config.toml
encoder_arch = "transformer"
model = "encoder-decoder audio transcriber"
dataset = "read English sentences (LibriTTS-R)"
train_examples = 15625
gain_aug_db = 10
n_mels = 64
hop_length = 160
input = "log_mel"
spec_augment = true
win_length = 400
tokenizer = "char"
vocab_size = 32
encoder_norm = "layernorm"
encoder_norm_position = "pre"
encoder_activation = "swiglu"
encoder_mlp_ratio = 2.67
encoder_head_dim = 48
encoder_fused_qkv = true
encoder_bias = "all"
encoder_qk_norm = false
encoder_parallel_block = false
encoder_inner_norm = false
encoder_drop_path = 0.05
encoder_subsampling = 4
encoder_layers = 12
encoder_width = 128
encoder_positions = "sincos"
fusion = "prefix"
decoder_width = 192
decoder_layers = 6
decoder_norm = "layernorm"
decoder_norm_position = "pre"
decoder_activation = "gelu"
decoder_mlp_ratio = 2
decoder_head_dim = 16
decoder_fused_qkv = true
decoder_bias = "all"
decoder_qk_norm = false
decoder_parallel_block = false
decoder_inner_norm = true
decoder_drop_path = 0.05
decoder_positions = "learned"
decoder_prefix_bidirectional = false
decoder_connector = "linear"
decoder_tie_embeddings = false
init = "lecun_normal"
residual_init = "zero_last"
optimizer = "muon"
muon_scale = "original"
learning_rate = 0.023
momentum = 0.95
nesterov = true
orthogonalizer = "newton_schulz_5"
adamw_lr_other_params = 0.00088
max_grad_norm = 0.5
ema_decay = 0.99
max_steps = 8800
batch_size = 64
epochs = 36.0
lr_schedule = "cosine"
final_lr_fraction = 0
warmup_steps = 880
weight_decay = 0.03
adamw_weight_decay_other_params = 0.01
Rows from block 2 of the audio encoder of a small encoder-decoder audio transcriber, named by matrix and row number. Rows with one number belong to one neuron. Each number is 500 + 25 x the weight over its row's rms, rounded and kept within 0 to 999. All counts start at 0. Numbers have three digits each.
After each neuron's rows are labels from the 100 clips, of 14976, where the neuron reaches its largest size: "strongest on" is what is common among them; "loudest" is the band of the loudest frequency at the time of the peak. Only what is clearly more common there than usual is listed. The data: read English sentences (LibriTTS-R). In brackets: how many of the 100.
# gate: MLP gate (encoder.blocks.2.mlp.gate.weight, 336x128), inputs 0-127
# fc1: MLP up (encoder.blocks.2.mlp.fc1.weight, 336x128), inputs 0-127
# fc2: MLP down (encoder.blocks.2.mlp.fc2.weight, 128x336, transposed), outputs 0-127

gate.13:518522459500522522561516489502485493493487445472511489494497494471473483489466463526481515478483495516487527513518522474522508450478513517523522528514494527508562523495483492543485505491495461560490513491498479531465479527551493524464484526490515476503491474514515529527515529487498512536510497500467517484540480519509474497473510472499438498496425482495539477470507521511479558495505
fc1.13:486490499474497535488459492482512520465479506490468525505522503528515496450533500534540462526538526477543448475477505540537460535494476508516471437507524506503541494507560500523498447502467502508511479506527481496497508477488488477558471474486479519520510518518500517491497476485504508503491481491531495514468534456524510515478514490478530535520543508481462504493471519517439507507493
fc2.13:470494449514488498485480514513492471501500501516486524510504483504515532476529471500523538519452471525542458499504489530487518495515517492510551485535495476490469482487516529483539530561523534486534519470504515451474520515475488487512463452501527502476498517537506501456497512562478467499468482489533524476464493511540477496504498479504475549486520531502481485552449487489491515498462
strongest on: voice: male (85); the word "we" (54)
loudest: 250 to 500 Hz (52)

gate.155:497509507542489501488500505510482474514503502500468513543508504497468516539480494424485527473532510498508511535502523470524511490527509557519520532512502501473503467450466487504474514534517465506518481489464495530484498468526531473471516485479519514513502497503451465550527523507499463495511441506537486475538510530508493489487473534505468523526492433467508492529540487483508482463537
fc1.155:545511475475529474470533552507518460490470537524480497501477483495528515490506477507536521469461449538503536498466466473518523530530494536476475520505496490497470508481514527501478520517488502498505563501477473486505496493477473499517497505481480501487441503461507537481494520462531458541515542524485467516476503519492520499535564458506499491492507495501473487516542468470508503530470
fc2.155:459551493508516515537451480489529476485468507501477486482451493486539486453542538516517512497444494464504522520470515495522485499481492509493492507526484492494526527531517494508495468527478484527485496489454529513451474503501516524464460500493539485510476529511509521473538510489486564479484489482498505473526446504569492499512510487483493533517494494533512506480488548503521498556474
strongest on: voice: male (80)
loudest: 250 to 500 Hz (54)

gate.144:462555480485473480548515524489478507535533540527512501476492466489518482523515459530499508492525540534539508456468529491485503540519502477496511508526517483502493540514479516466529476477540541502463479513523479507512458492492468497485513475488507508510493540515572475514497502507450507491494505488509484508506470484482451484508509449495520442458509476507506537497503440520497490501512
fc1.144:477480520493472497514494531526519488537508477489510521523520498484558497476455501520454489527505489512493502494530517501515495519490457503536460528476504532469514523475511518511503548502486499424511489525541495523500446454499574487467476526562485480481499481493502503474524472506512493504471486524527513519475513495516523525499491499485486557438509491485475485460477508482485494535493
fc2.144:501478498470517487580524507458484489464481494497528479458486468480491542513519510500488468541470498478496487484513481470473492553506529509473523546505469488514533514521514487479471536528480543490457503498488499491504527490429478512512505506474507526509452482551503506495500488538506483481516464511488536487482540498519500481478519461541501510528512490527530568506507503494499514484463
strongest on: voice: female (100)
loudest: 2000 to 4000 Hz (58)

gate.184:531486517531535480516485480510501512498526506504499482497508502532523511514477537528450488493537543527510506504534509474556482507495493455463467515444486507526508525511498489532468486503475519526483460493544525504476502526489524520506488449453506495474499519502482488458547486562563537478473558473495501461477501492471514506478508504490483529489475469473499480498482477497481533474486
fc1.184:509445533514504499516497493504476489466493464484474537538521519450528492497484498522524507495508526526543460458524463508488501502511496474511537504541444514501488536526511510429504492503490486496497497495486526465471494510494528535445527494469475492497515481510549468472552495492486506487537473538491536454505473525469463506489503521488510502494566506530525496497526488493470506502523
fc2.184:558477503489491521473477542482495510516546506507458526482583527500546520528508524517496496481485454502530526488490474496495505496483503486445512523529496454466504513499446468480553495495489488517477502505525531515483503505523509521473489501498486508507515478507500480485551538478497515457480480546508503487527520494525496521508486553486493477474484462442468485520454512510526489519478
strongest on: voice: female (94)
loudest: 1000 to 2000 Hz (49)

gate.65:477517500554478547519486491521491482505508571483537491456468498484494539515512487493500480454524520507469433502510484474508528527498513510525523545495480492459461530531482507501507471522493522520514477458512520524479462473507560486511520470523477490542516530509449497483534477518486503528526482486485523506488504505435471494472495516495552493505482471493469494480490487499528515511503
fc1.65:480537492476448523534542490533511479451487440493526493507467519506527498501518502518511531527512486500510471513462508527503532490535497541538466542491514497478483568502515487469481516505492506497519496502517477497514511493456502481512505471469533545439464473478494472532500546519495490507485468467499478487503498553488496455521521518491495500498543497475465504482503489479529541497456
fc2.65:522514505481505528477476514486509477529499514527482525499443539530515491536510496467479484480464527480486487564499542493507501497458504498471504462487491499481486479527504497481506515510496561492552511485482463479494443467531523511533520523478491477518519451531518460528492503519482461529475477511533502523461548530500463543516503457471513480503520494521494508511494476501500552469522
strongest on: voice: female (84)
loudest: 2000 to 4000 Hz (46)

gate.76:485520470483500484505497493478568488482540510494496503504512499543482447482529508534481520557505462460487534500554480481529487501517492534489505495517539519481555503515457525497502553444522558465495497470500508555489495488522496473501484461485525502509496507498470479512462509499503481495486502476488471475493461515510499481488467475477494474532519544489504464529519514507549502475521
fc1.76:492499459527484526496527518505463511532500491483489504469509500508479481485482493459503467484516562539519540504478480551481542485465473482499467535469516471559455506506486498529501488512447479550542501466507489486523453509525493499525505561484491448481494466503530472499507491449489536495511526539534539531485547498525498509509468489479511497510497484497493480500478499496499497498510
fc2.76:495505480511489468503558522516478503477504519495498468483507481523512480526484526480495451520500525504497464509521536504518497491519490444484521441525424505541491473565543504424503496464475500547467486506526490495530498496512447520459526489520539505507486477530461474493518467489512543470489486484500524486515524511479489505513515509490499518499513505503482497546529516504525520520484
strongest on: voice: female (100); the word "said" (36)
loudest: 4000 to 8000 Hz (74)

gate.198:511464503520515562487508487486530553472482534513511491516533487490504551507496510489507523491470496519517501474456463520582512516480483488491515453488512507495505534469444488492518481472465518526453494472492512510548511499511472478496496520491535545504501494557444487484493511465504556445524514504510494469483494506492484544506505502515487477498469474531499511499507532490489496485473
fc1.198:464519475466536477524509466486508487496512477494482516502464526517491508535480484463481524513553484471521482566513522506504502531529472536524504492536482477460532516534533545486503510524481526526541488522485496505473481515503455445505527479476485519500455501473502523537492502524507510517489438503511468480472486490528486501527462481468466522499529481480518482475525454477538519526491
fc2.198:496494479504534477515537480478511505479514494514486467471471459487540559511523451520486519510454509498500488480556557523523502471506478528523501460501515484454506482476502492512537495488510528509534495485482480477476470521488490462528527514467471472558459532469507508514513520462521499491480446531505461507534503508490498497487500502521474504521509528509445548505482515532483541499524
strongest on: voice: male (74); the word "you" (58)
loudest: 250 to 500 Hz (38)

gate.207:514501552458511483484451491489496480513500504488513548465505464509481504542485499502484537503471496549497487457506508522534529543546448479526539542490452534451500479506508492508492466486488507516524519525552477483480482513469496484502492498501518499504504481493469513543505500532543527489485514545515465466494494516510504496495541548520527504460468489531461491469495465493474468493494
fc1.207:489541509521484456481511504478494515536512532509483462468512472497494504521504444540471541507482496520436507521480535511532522488467525503490502483452527532487488496498523492485498502537491460508522502494519491480557472525437492508532491537489514493497493511468486502522461463517520500512467506532507496466533487523539517519509541540546515463470468506541463491519484465496494485473491
fc2.207:529506491498493482443500498490499475488511480474513500479504536490490497482449509507454522505485489469515517481506551464527474492517494514485551493484456556527505489513543534459567513525492482468478480502480495476500519515451487518469561533471543503538494486486500492482503500502511494498488535514497574471465501523483499513508530513473500517480515510468511515486491550486464480536488
strongest on: voice: female (99)
loudest: 250 to 500 Hz (87)

gate.80:509504528529512509489495505501486515534532529489503470503499542472516504522497487520468496500459542515488584511482541502469501484482520453506498466501531469477480591505473524511535485475491503466472510490458513474497505476483547468491502486481516457518491525507529536482494498524493491489494517497526500512537528513465472537469542483464502489471505476463462518518518474486495468515472
fc1.80:517487531466482524492502497474541515519463469494526535532507475536492522507468532491502517457481441467506476494485454496540505516504465508484530521466481518547494502496463492460453532519508513515497506475533493517478501506519471532525509533518515499476488486538489481515544466489521500483501530501472530503463453491523499516493475547533504506485540479537524453476454507498517530472471
fc2.80:496474512530500491508533473522513479516490514517513506520480512514484514464503544480465480483492506471533576490497476487476451468494497531486492461503479467471504535499471476534556508495496501534492535464543501463525495475488527499506530477520524469536516499487482508491491494471507432442498521511491496507525467498516482512486533530473501502478561509519504516505473542535501481524448
strongest on: voice: female (100)
loudest: 500 to 1000 Hz (28)

gate.103:492495440523522474491467555501472470480498482521456491469462532538494518546465482517492506485502482513524472503522498471512510479492467525492485510514533538554473509454534500498528496496520452506457516451472479502514479500516537485511549476497495504478493506508502529511487474526540502493513475487503512476544519527494516481509506514531501464519544534538526430490515475497477502502475
fc1.103:504498489505467495461442462522530480517527536505469473467479514505493520500487469535495456489499501459498519444499535468473492484502527551507471536458525475486489496542527519545530513532561488517507473489477452506485477462538526524494488517528485501518509466490524513530522503476505493458496514501536459516510456530507488513514487515506500479485513526469473491516522522485459524506527
fc2.103:495481518533510513465517496517451497517520469444471524549509449490515487514494475467493502522511471493533485507457461470516506487484509533474465491518466452505514540491493545493513534498475516464526496501529513489521520512526525482455508472500565523526520495551501514491537497517480477527535496473460487482511487495469528535506467484521447498497494487524475518514479534477530484533510
strongest on: voice: male (89)
loudest: 250 to 500 Hz (57)

gate.126:614481511539505512484411487490500523524491527469483461498484486505474481543523472497459463467503542477474480504531500481493489491535478491520524530524487507471476453475492495483532473542531544491492482526521495497524499504529526488485489521490489500477554512526501471532524488504494505519494489488506490491475527487521502495495528500524495499495455510493493503519499534485452487506497
fc1.126:490505503498511493479491501488485519476510462494484510467502506481494503499501486525543446525525502556540493468468494496530497487466512519456511500461570506537529481498507459464492540489494525556490489518507464482473506482529511494525563448485511511496512505509537493506500498500507464495525514460573475529479503485484497493509475502542476488489517479519511530505535455499454474536503
fc2.126:481497499519473513494464496514468507507517500476464525487519524526548504507496506462465498477546531467472495507496489505521492509588524494486479486539461489484466546481529487511495485472470490513494519539461504546475488493521506483472517504515507459504497484499472500505423516482511510516528501497494502489500521501453472509499569482512494471516544539554543492518508507520486484476468
strongest on: voice: male (85)
loudest: 250 to 500 Hz (54)

gate.247:524464480493477457566483537452484495540542464484532504556475510491496526495542521474467526482487476498453488519487507478495501481474487560465502507480515488498531514556519508478517499476503483497513536483542487517509468508457469519487501574459515489482521490499532492478513503500482521546499510510506492483495496511504473518484508454483500521486529514475535465464496475517514494507519
fc1.247:525526470465488480470458518484485454507518486485533512469487532535467520461509489482491517459492499511481479473554513501497535514507526528479513472483494495468513522503498458537488477491559499542526483523476475489498461498452562472476507513484512496531470525471514502533524472478506499495501518487482539472501489516514541471526544486535518519511556504475493506512533529514456505468501
fc2.247:493546505463476473527501452517489519491497471482501529463518490525491548510488518496510486528489541513504485525471484490508454518497480519508529515480519525467504502504430445483449478496548499483519498556468501511543551510444538500522479484482472511498504518524460526526523478487497493506544520504501531544506541477475477540486499497495477481486510519467533490477520463500494490504504
strongest on: the word "we" (28)
loudest: 250 to 500 Hz (40)