config.toml
encoder_parallel_block = false
encoder_subsampling = 4
steps = 8800
Rows from block 8 of the audio encoder of a small encoder-decoder audio transcriber, named by matrix and row number. Rows with one number belong to one neuron. Each number is 500 + 50 x the weight over its row's rms, rounded and kept within 0 to 999. All counts start at 0. Numbers have three digits each.
After each neuron's rows are labels from the 100 clips, of 14976, where the neuron reaches its largest size: "top examples" is what is common among them. Only what is clearly more common there than usual is listed. The data: read English sentences (LibriTTS-R).
# gate: MLP gate (encoder.blocks.8.mlp.gate.weight, 336x128), inputs 0-127
# fc1: MLP up (encoder.blocks.8.mlp.fc1.weight, 336x128), inputs 0-127
# fc2: MLP down (encoder.blocks.8.mlp.fc2.weight, 128x336, transposed), outputs 0-127

gate.328:553557542547519428454440488540466534472505520465395519541504548529443528511523446468500414631432540529444542553598484546516520521509479443554534447549535482456506524442390574541448438462456500526510438404454574405456476493488476466495511417518445458611496476489559502506539424545475545412464520494636439511449476492495503479561538432522528512589528480500466540458502445521586474576608
fc1.328:535515490492527532346455462431491465531446515431472637597509494523538548452493436493486526515476532464488474529450516524501437443507433465510432482538497577547476478525509609537574450502545462489631477428437467503526493536521429593517575388441491556499560546481534477598527521451482450541531584448520418421466482600460435535471500461568505446503447525603558481437502482518466512475524
fc2.328:487426560560445512507551439514571406532486478558546486540513453527564622423425530410511489490582526479479505545393497445552490502482542480476518491478515463502509566477514565450433470537495509521456442418473492461549485567409502528490510560555605551481567429425534622538630470486436411474506476606476455540522463530542490467471453453506558477455472457499469486605485419552570519468476
top examples: the word "i"

gate.36:499474532516436541474562483631567523536554456469525525433461541493459514399501608475583468495520545499458521528464427531438438499395491533582453463500478469522513399468485547441453519580493606487532446498546553509509532477516400416474506468434493554544456542479488434547543543581473599450462421538554466365624494469516516535508511497430501519471437555591514486511454524439471461480500
fc1.36:447456537421512485425562481411465453483532457532475486534534416524527584511551499514480539489503575533478526497427546467468519526478419464487387548457518546554576551592481530499526599588455513478479415522492567489535508613462546534520359527462521470479532607587508438513482539453426512522467530564561498562423520527526554473489464542543447556455520495503428386460561477517405500453424
fc2.36:523569479511538507458510473510608489467577522541518587494445522496600488645453500531511500455573547511535555446446512456460492410494441486432539456469468510439524492584591527493393512578552400442501478617533479507476413502523468532484416526501488499529527546429488427556538439457467567510528408385471499529547505402548499530480486482540564415474460449497606522476489523436508508470554
top examples: voice: male; the word "he"

gate.188:493558527557463487452508472504519448438535531508449539500508517536464551526507472536389516446452506438545411568457538463542473514477535587570449457514486516561499600478531534360454452497474530615533408469462517566499483442507484544464424556408577479445448513434510454563580469509560484542533439552474449589511458525549517503508506593505524443535545518475429641403463456496419547505439
fc1.188:551495501548512500550587585505529550480485534540499452498536436485453599471463598495529472514401568557452496502513579509584513458546490499451446452519489472417528494450621418474581464518477381578461521558440426380458535470442436513514553597552546481497518464584503425517403495467434487479478473550567515469403536466483531466557432444474484560538491596504501536477429529466527516531501
fc2.188:466543484478484468543574480456563561384519418497516445569443491408501456474524433531467508394493471476472476482577518572500467561480477489552526472528536619457537493554543494489470523520393580545405513452554478613523562478464567458520491535456503529555536452579447530435496482518412401492525554524456489511562428467489535453484564446524392594526539506533533577542544484489573431453418
top examples: the word "i"

gate.30:592529514474462400420541525433529482502564449575551522513412466489532461495484454540511564545490571473543449482504581422478520444468475434483403459669557499551462576557424486487535581568462555511480544447534449440488556512420415483477473398451491550499498559527536413418541497536536464546479577518447445517474486534525526517448592501474569450442509510514533492556541435494497509600520
fc1.30:542386463477506526557532526477519445554488506491568470523431553558464515491498548535546515484427492530451452530509437503531461480557395556517500515508364509563424511458414545447434603540589451565511508404486521508510566478494421386446527463487487456517517463420506538402521477570482488492556546555530584442502524466411558413497536444437487565529547560453601473481562495544516544583478
fc2.30:460542392508569543408544532488481559432476611377546485485491467504500476433479531385497481471520477564461554415573520503459545526486547612486503540520461387474474478451543441461496492523441491483570444568585530466462470440445587513541482489456532517609503559480419483518518535459485494589492574455457506515457474540486517539507578548528569468575393576511504513549530441441515575447480
top examples: voice: female

gate.101:527470484498538521527396545441471473491503440481526458465484518441490485544492528546486487427532552432534493556485362513468508555498515628449538493548536514568517573591486400449400466447493571542595508416437499530518553523432499531380505586464540485583541458565476525529586482552485593565509572423424514511495497413515479531502517560579539462437497438535457519475523465443527473410475
fc1.101:477557450571474530464456615537536470453517524518512519573517521503494456563465497488398488584483517548525456441509528593455456473560422427498500546530514479484463462523533522564503543464474520417496464481486478478447537638492449571525599409386455498499398588531563381478476463468420575557518484541476530487482496492460454548448544460559539570441369538491465560563498503440485465556520
fc2.101:500504493558484531482550550498504541547498397524478497395494514500440514442472392418433447487496537565527529490518474555555487613520508494508572476567493450424493475480528479386439525640451499532538489473584464555461520408515542447516548471506487479602491498472484539516594540448526503520538534533506419417423496484574397499441480558367475517573536520503560494442477521435596571471491
top examples: the word "we"

gate.96:466421505518489433493500498578562506466507475556517499538455584598491543581476502448527489474413424509546393458541474512456627523492554494454499556630552518469447477564543557576491529519488518527502514431496460392488475471432470480457440409471470515487461467629500506537514419448534450511368501560471535519529519465440538433531631496527476481460451511459563430451521494545542565550517
fc1.96:418481539468603504454498473479383437549481446521614487491486542469518504574533441541542515473533557522502476514385504518490567511494497496465562531489432460500442507507508549445511473550434506506480545471483515565535410471499616414511450557427470380451522517480489498464534557596499456483611471449537504458560476504599491482489453555430595486526546601511374454554469443536544549433528
fc2.96:530555498472591394635523543511528551495542594484473438467581452508432577491525383567432568487426512408488464486447442488527385506533481504529498524432375474449459518506469528455564526419508477434512472554545574542453567471426459544540463482510576544520541511443420538497572491533532509403554567440509538475491574450561435519524480506429484506545551461546488559545512539492479503489486
top examples: the word "the"; the word "in"

gate.324:579499538534438499489422525518491465522505438465479517481556517508516499434468397400537460458448508525468526443523488474516570500572451412607581511475509525575600577363497504491504559447489436518516469411472565497632508402492491603468454527483564504507498560501470472498569420477479537478555573416546623455461478581448500566452480503542549494528458513452486479515473466575487549469445
fc1.324:573486511560431515486430524467526519454449427525509480581528511536511505360518404520453481513506508481459467550457574543520553551501511391470606513451524516564494583426449517514597490552482475496421535543492471482493544425507523567538499456522542542423469529492531511408636499423428560526426555526543553570404528544547413431520468490535532486398389472529502491505501531546495491457436
fc2.324:530523489461555578480601503506528474499490588445526467497529503466405480521587481508410508496536520544535600469419565441514573488533522489513515617489496537480472500436494508505573452495476459568522460536480511476477474385594498470456440541494486646409516479595471470521490450503505575542500515493526490516515487496477401488478608414395556486511506491558558546475386469535464363508446
top examples: the word "you"

gate.233:443573501512537428546620559599490471603482527559463440531553520465481595467537426482559466489529568609484532432514399471524447453478564475513522489427468432469461438474434428475562520573571496502456458482544505436477546504530434486579493387414482467611575513517466528481501534447535505480571488569490447516497438518401507517419528534489410548496544462516529531537450523483484472579469
fc1.233:489392442469470528548531456443491529616547440362579471495515500548422429477538486464520459469497433517529434570530526482518544531549527537514580492435545512527533495580549493463427448545542556478457508493528508589458475466508491531439547539454494537371438509510477475561501434486508498484503486537520432579587409572492337364576531485510519553482475485551530527442525473546501549539474
fc2.233:430571538593528508433467491463590515511559507580434546436514492503457430470474530588501510526477478537475497495553373501482521367583496505517464467461522612449540446484544531543406503448594487505503589412507530440492456395501455504463534520478502496443572436533504540437565438499502550465529513411484439460521596519545545607520441482579550458587467440435553501493493483545496492508460
top examples: voice: male

gate.257:472492532454544529541499453537559453511458484560521453530547488471470551464518451570462448497580547566531486452415538580484600365475495536482603565539486517555581366572487489499460523555545445525585528577404493496509581440488459503562384539500505452466427566510439468469503437472544539538433485465451565472472472533470543604507409554482458465444447446487520425525493426520528513507532
fc1.257:403425498450477509494528534490608499518585518513487493502567480556566473430493486493534563502464515466513557479563526535505410498459523344415586477448524567578545483410497470466431569452489455473553401493586467403498488472536510506554440522554500515497622483447615495458469601532567521474498502488485508428461549488549471504494475417499519535552560506553532483534478611446412465475483
fc2.257:436532538458515487578484483591548441501477470616457516368519579512392398545548626477504438424527501474454519455380456544496526494488504499514526405593496484523582481483519502502465556485504514518452458523516462489509550578453470506502455518470499525508425521481491423533534450537499517628475487512448426599440483548505536512501404489457451543446439532498555481599559538493561528439579
top examples: voice: male

gate.175:503439515501448557475557533476575492582449411470513556408476535501502577476514548422532463405456501506475489581516530437504520573517470510452556620480506488480539512523535446501571492530489483598559507443511545480526587537497589496453484493464535495475528453484381517524460459454495466452553476580554543520481493418504473468588539357388408418440444529537504422556449512575515533575463
fc1.175:506530549467511520449481465530489520447480420424457528580477557546529424469477464412529508594476530533567546592474444543550451493536505543494449543498441530485515520527536542371416571564456478530413432495518453486481392532520492459476463452536592569527530476527486525540584455517549493491399411426550565464511603476500566546496484559524571533415457424463522513505603566444446525435549
fc2.175:536518520507485472477491466500492565438498449605501519525572486476564382519534470587450475469502595397484547560454565569543466492426439450489465528553515490578541422436514489588556531488465514559506485474468446508576549470548473542481504441476570462479539556447457458542457516466394463518470547586464419453560459386552412464551461450553556580496504550519546548587397477537534476459445
top examples: the word "you"

gate.276:566506447523578486497506459483601427530397485469534562570629488484425436383537461467417530513522512628434597464504451488453537498555504471409524548490548518457527443567492527498460538475569443508501569459471500535463477506572478488483505496569641445562434482420565504488478454496426405463486474457518533478496508481519522547463491474472470535515561482508499510411505375500577502569535
fc1.276:423468413563434599542563496487461513404526497536512467593412450565528438531521496425565526474571554512433400485542527459454477490373515488512553512593529594479455486495490448516515554476495570570457502530505557585540485517455553520536555508485502504468451504554493449549434552420499570487509475441507499468543478490579536492524509487404425385447550512491394583585458534526460512523439
fc2.276:460468507505361474459549533487473452500434546454535539458556456496460491460525574505495468487448469473467436539461428426543552576465482456463462495568499563475543516542489443489471502599477610424449534456551623561468532496548572523443474613496512475404476449495507403510515466571455564527459523511499442458541572515470590476444592501519502578510524519600501518394620497511541469479451
top examples: voice: male; the word "i"

gate.239:423443525483472532438621565480451543470595508523494448364502505526495551459496527516405461449476513566408502516477473356487491471505523544465516585504580502481513524590440550452449448443588515455549492526460559521443459518502526587447480527518603485498600551539458484462494514544511519483401573546498417526475545534497406465496487469471443559495485484496468496527635525531549469413526
fc1.239:549499492579541498552493440527481458510426479532512479606535538530526479549472567492585569544518528491621420421512389485429458569505525485491391498504549492454450537521458492459534508648537501431518539475506456422505579501460455531517522494533496552444417555588382449506475511506442388477570536489446503538443558569440564426502559472459500482493477521434551548526535452516490426450443
fc2.239:429583460566454450462492536469490490497483508495414543532516490499467534439428472524501468553441498554597501525497465623386480506611467458482519429505537505543483440471548523530473470559501427571568544433468503454581500503479470562539523483507498502485491515551539492472559519450429440457419454618536570456474466456508546573582483541427375593485513475540543510555492377557534539532395
top examples: the word "we"

gate.84:514581445495490575643594526520535441529521599546507477505463514490447562566474462604457575426512519536448434495373398425471461506538522553541516556506563539513488538520506415521512399510460467560527460477475555473471543435539553447457405537484514532467476461527463555530495545405472507482554533491443559533516506576414561465482489506487535472579399485448433427522474510400484509502467
fc1.84:499382332441487403492484476607446549494497489447529536561532464455478435533490506561568515494518467521587459520527528503454511428544503461494509473551415556508499523546502520502456476524641484488503556552541410448458461514470506471539544456491590497484469426631511510513581507507497582509486559480488469480530403513504460514444496594630456462507497512533532423387434510531537475482546
fc2.84:520485441588522468614498541447524487511578450428543516514463464576584519456431524524415490419568563498481525410455438562543470444528531446566430538459529462510458542431499517512454490475411421511490512575546474498410538520474376515478559504570446433448490449468480545514439532581585512560508500476494395489508499543474542530478595592480513501444573533426460447513525514562575529570546
top examples: voice: female

gate.52:456442507471477598584624410496574466550431527451529496475451515526529572512567522481495515535534465500459491515374542490423481601615458508533564517617504541463470503476502478444490531518441512518430506455489537518528502472426510555497452504440540469503496584544485481478435441457452519458453402577465542549470532502451424464522490481509473513538551393420449543515498508431499625621450
fc1.52:506537557470442512599634555549479421473456520481541449477459482564533524554488512444511510450571489559511473516543474448512481619590502501566580492497421470463519524507502542359518529541445527466534492492468585577537450470462498542468503414440476536449445520558543492498519545475501494442512424560487615619448572543389531389469499456479403508477443460448427523454483496515494486511464
fc2.52:438537605527586501480477469526565408378491544491498420503497546557413540496458554463515455480475501544479527621456543548590515509479538583440479412518571512528492512494492453530484504491550543419512455571419391534529412490519537514616421513485533497522558524509452557489482544493439494562432529465498463490381545503546507525449416517511561512572434543500526453555416468445462527404506
top examples: voice: female

gate.163:543390571585501536498454400501523470495568545526426516495487485514515445461541452528424565429474363503507502457498486511471528586480475507385606560472570494478451486519491491531530464577482413519500560426468475386441552528538534511497567584463536496527489511484506599477468515584462415457575525521535518370485468502471442444505525447565465565483460547509513460468523463543488589480600
fc1.163:445481418510415482599526524490490453581540457523509411476496515454540546551388530432463497532495461404550442596567569460523494458549621563461534499479400524436532445486552481445601461474495523529454431529539524480548512570426509469602528489519527529527449437545456453522549496557542504470394514505465538495501489465433540506564565455474450494548534460450555519543539626463457483593465
fc2.163:420547473513431481567501441498543456515508455481524576451416459448504511516502528495530423506527447485502486583525400504529492489458541599573521628449476498605488570517539394511545500508488543514406466468548518478545531578468600408534462507618464475371483527462495510480502491584498502454497504441494498559533506527450501536564506499582411471473527464391466471511611503469575406470504
top examples: the word "i"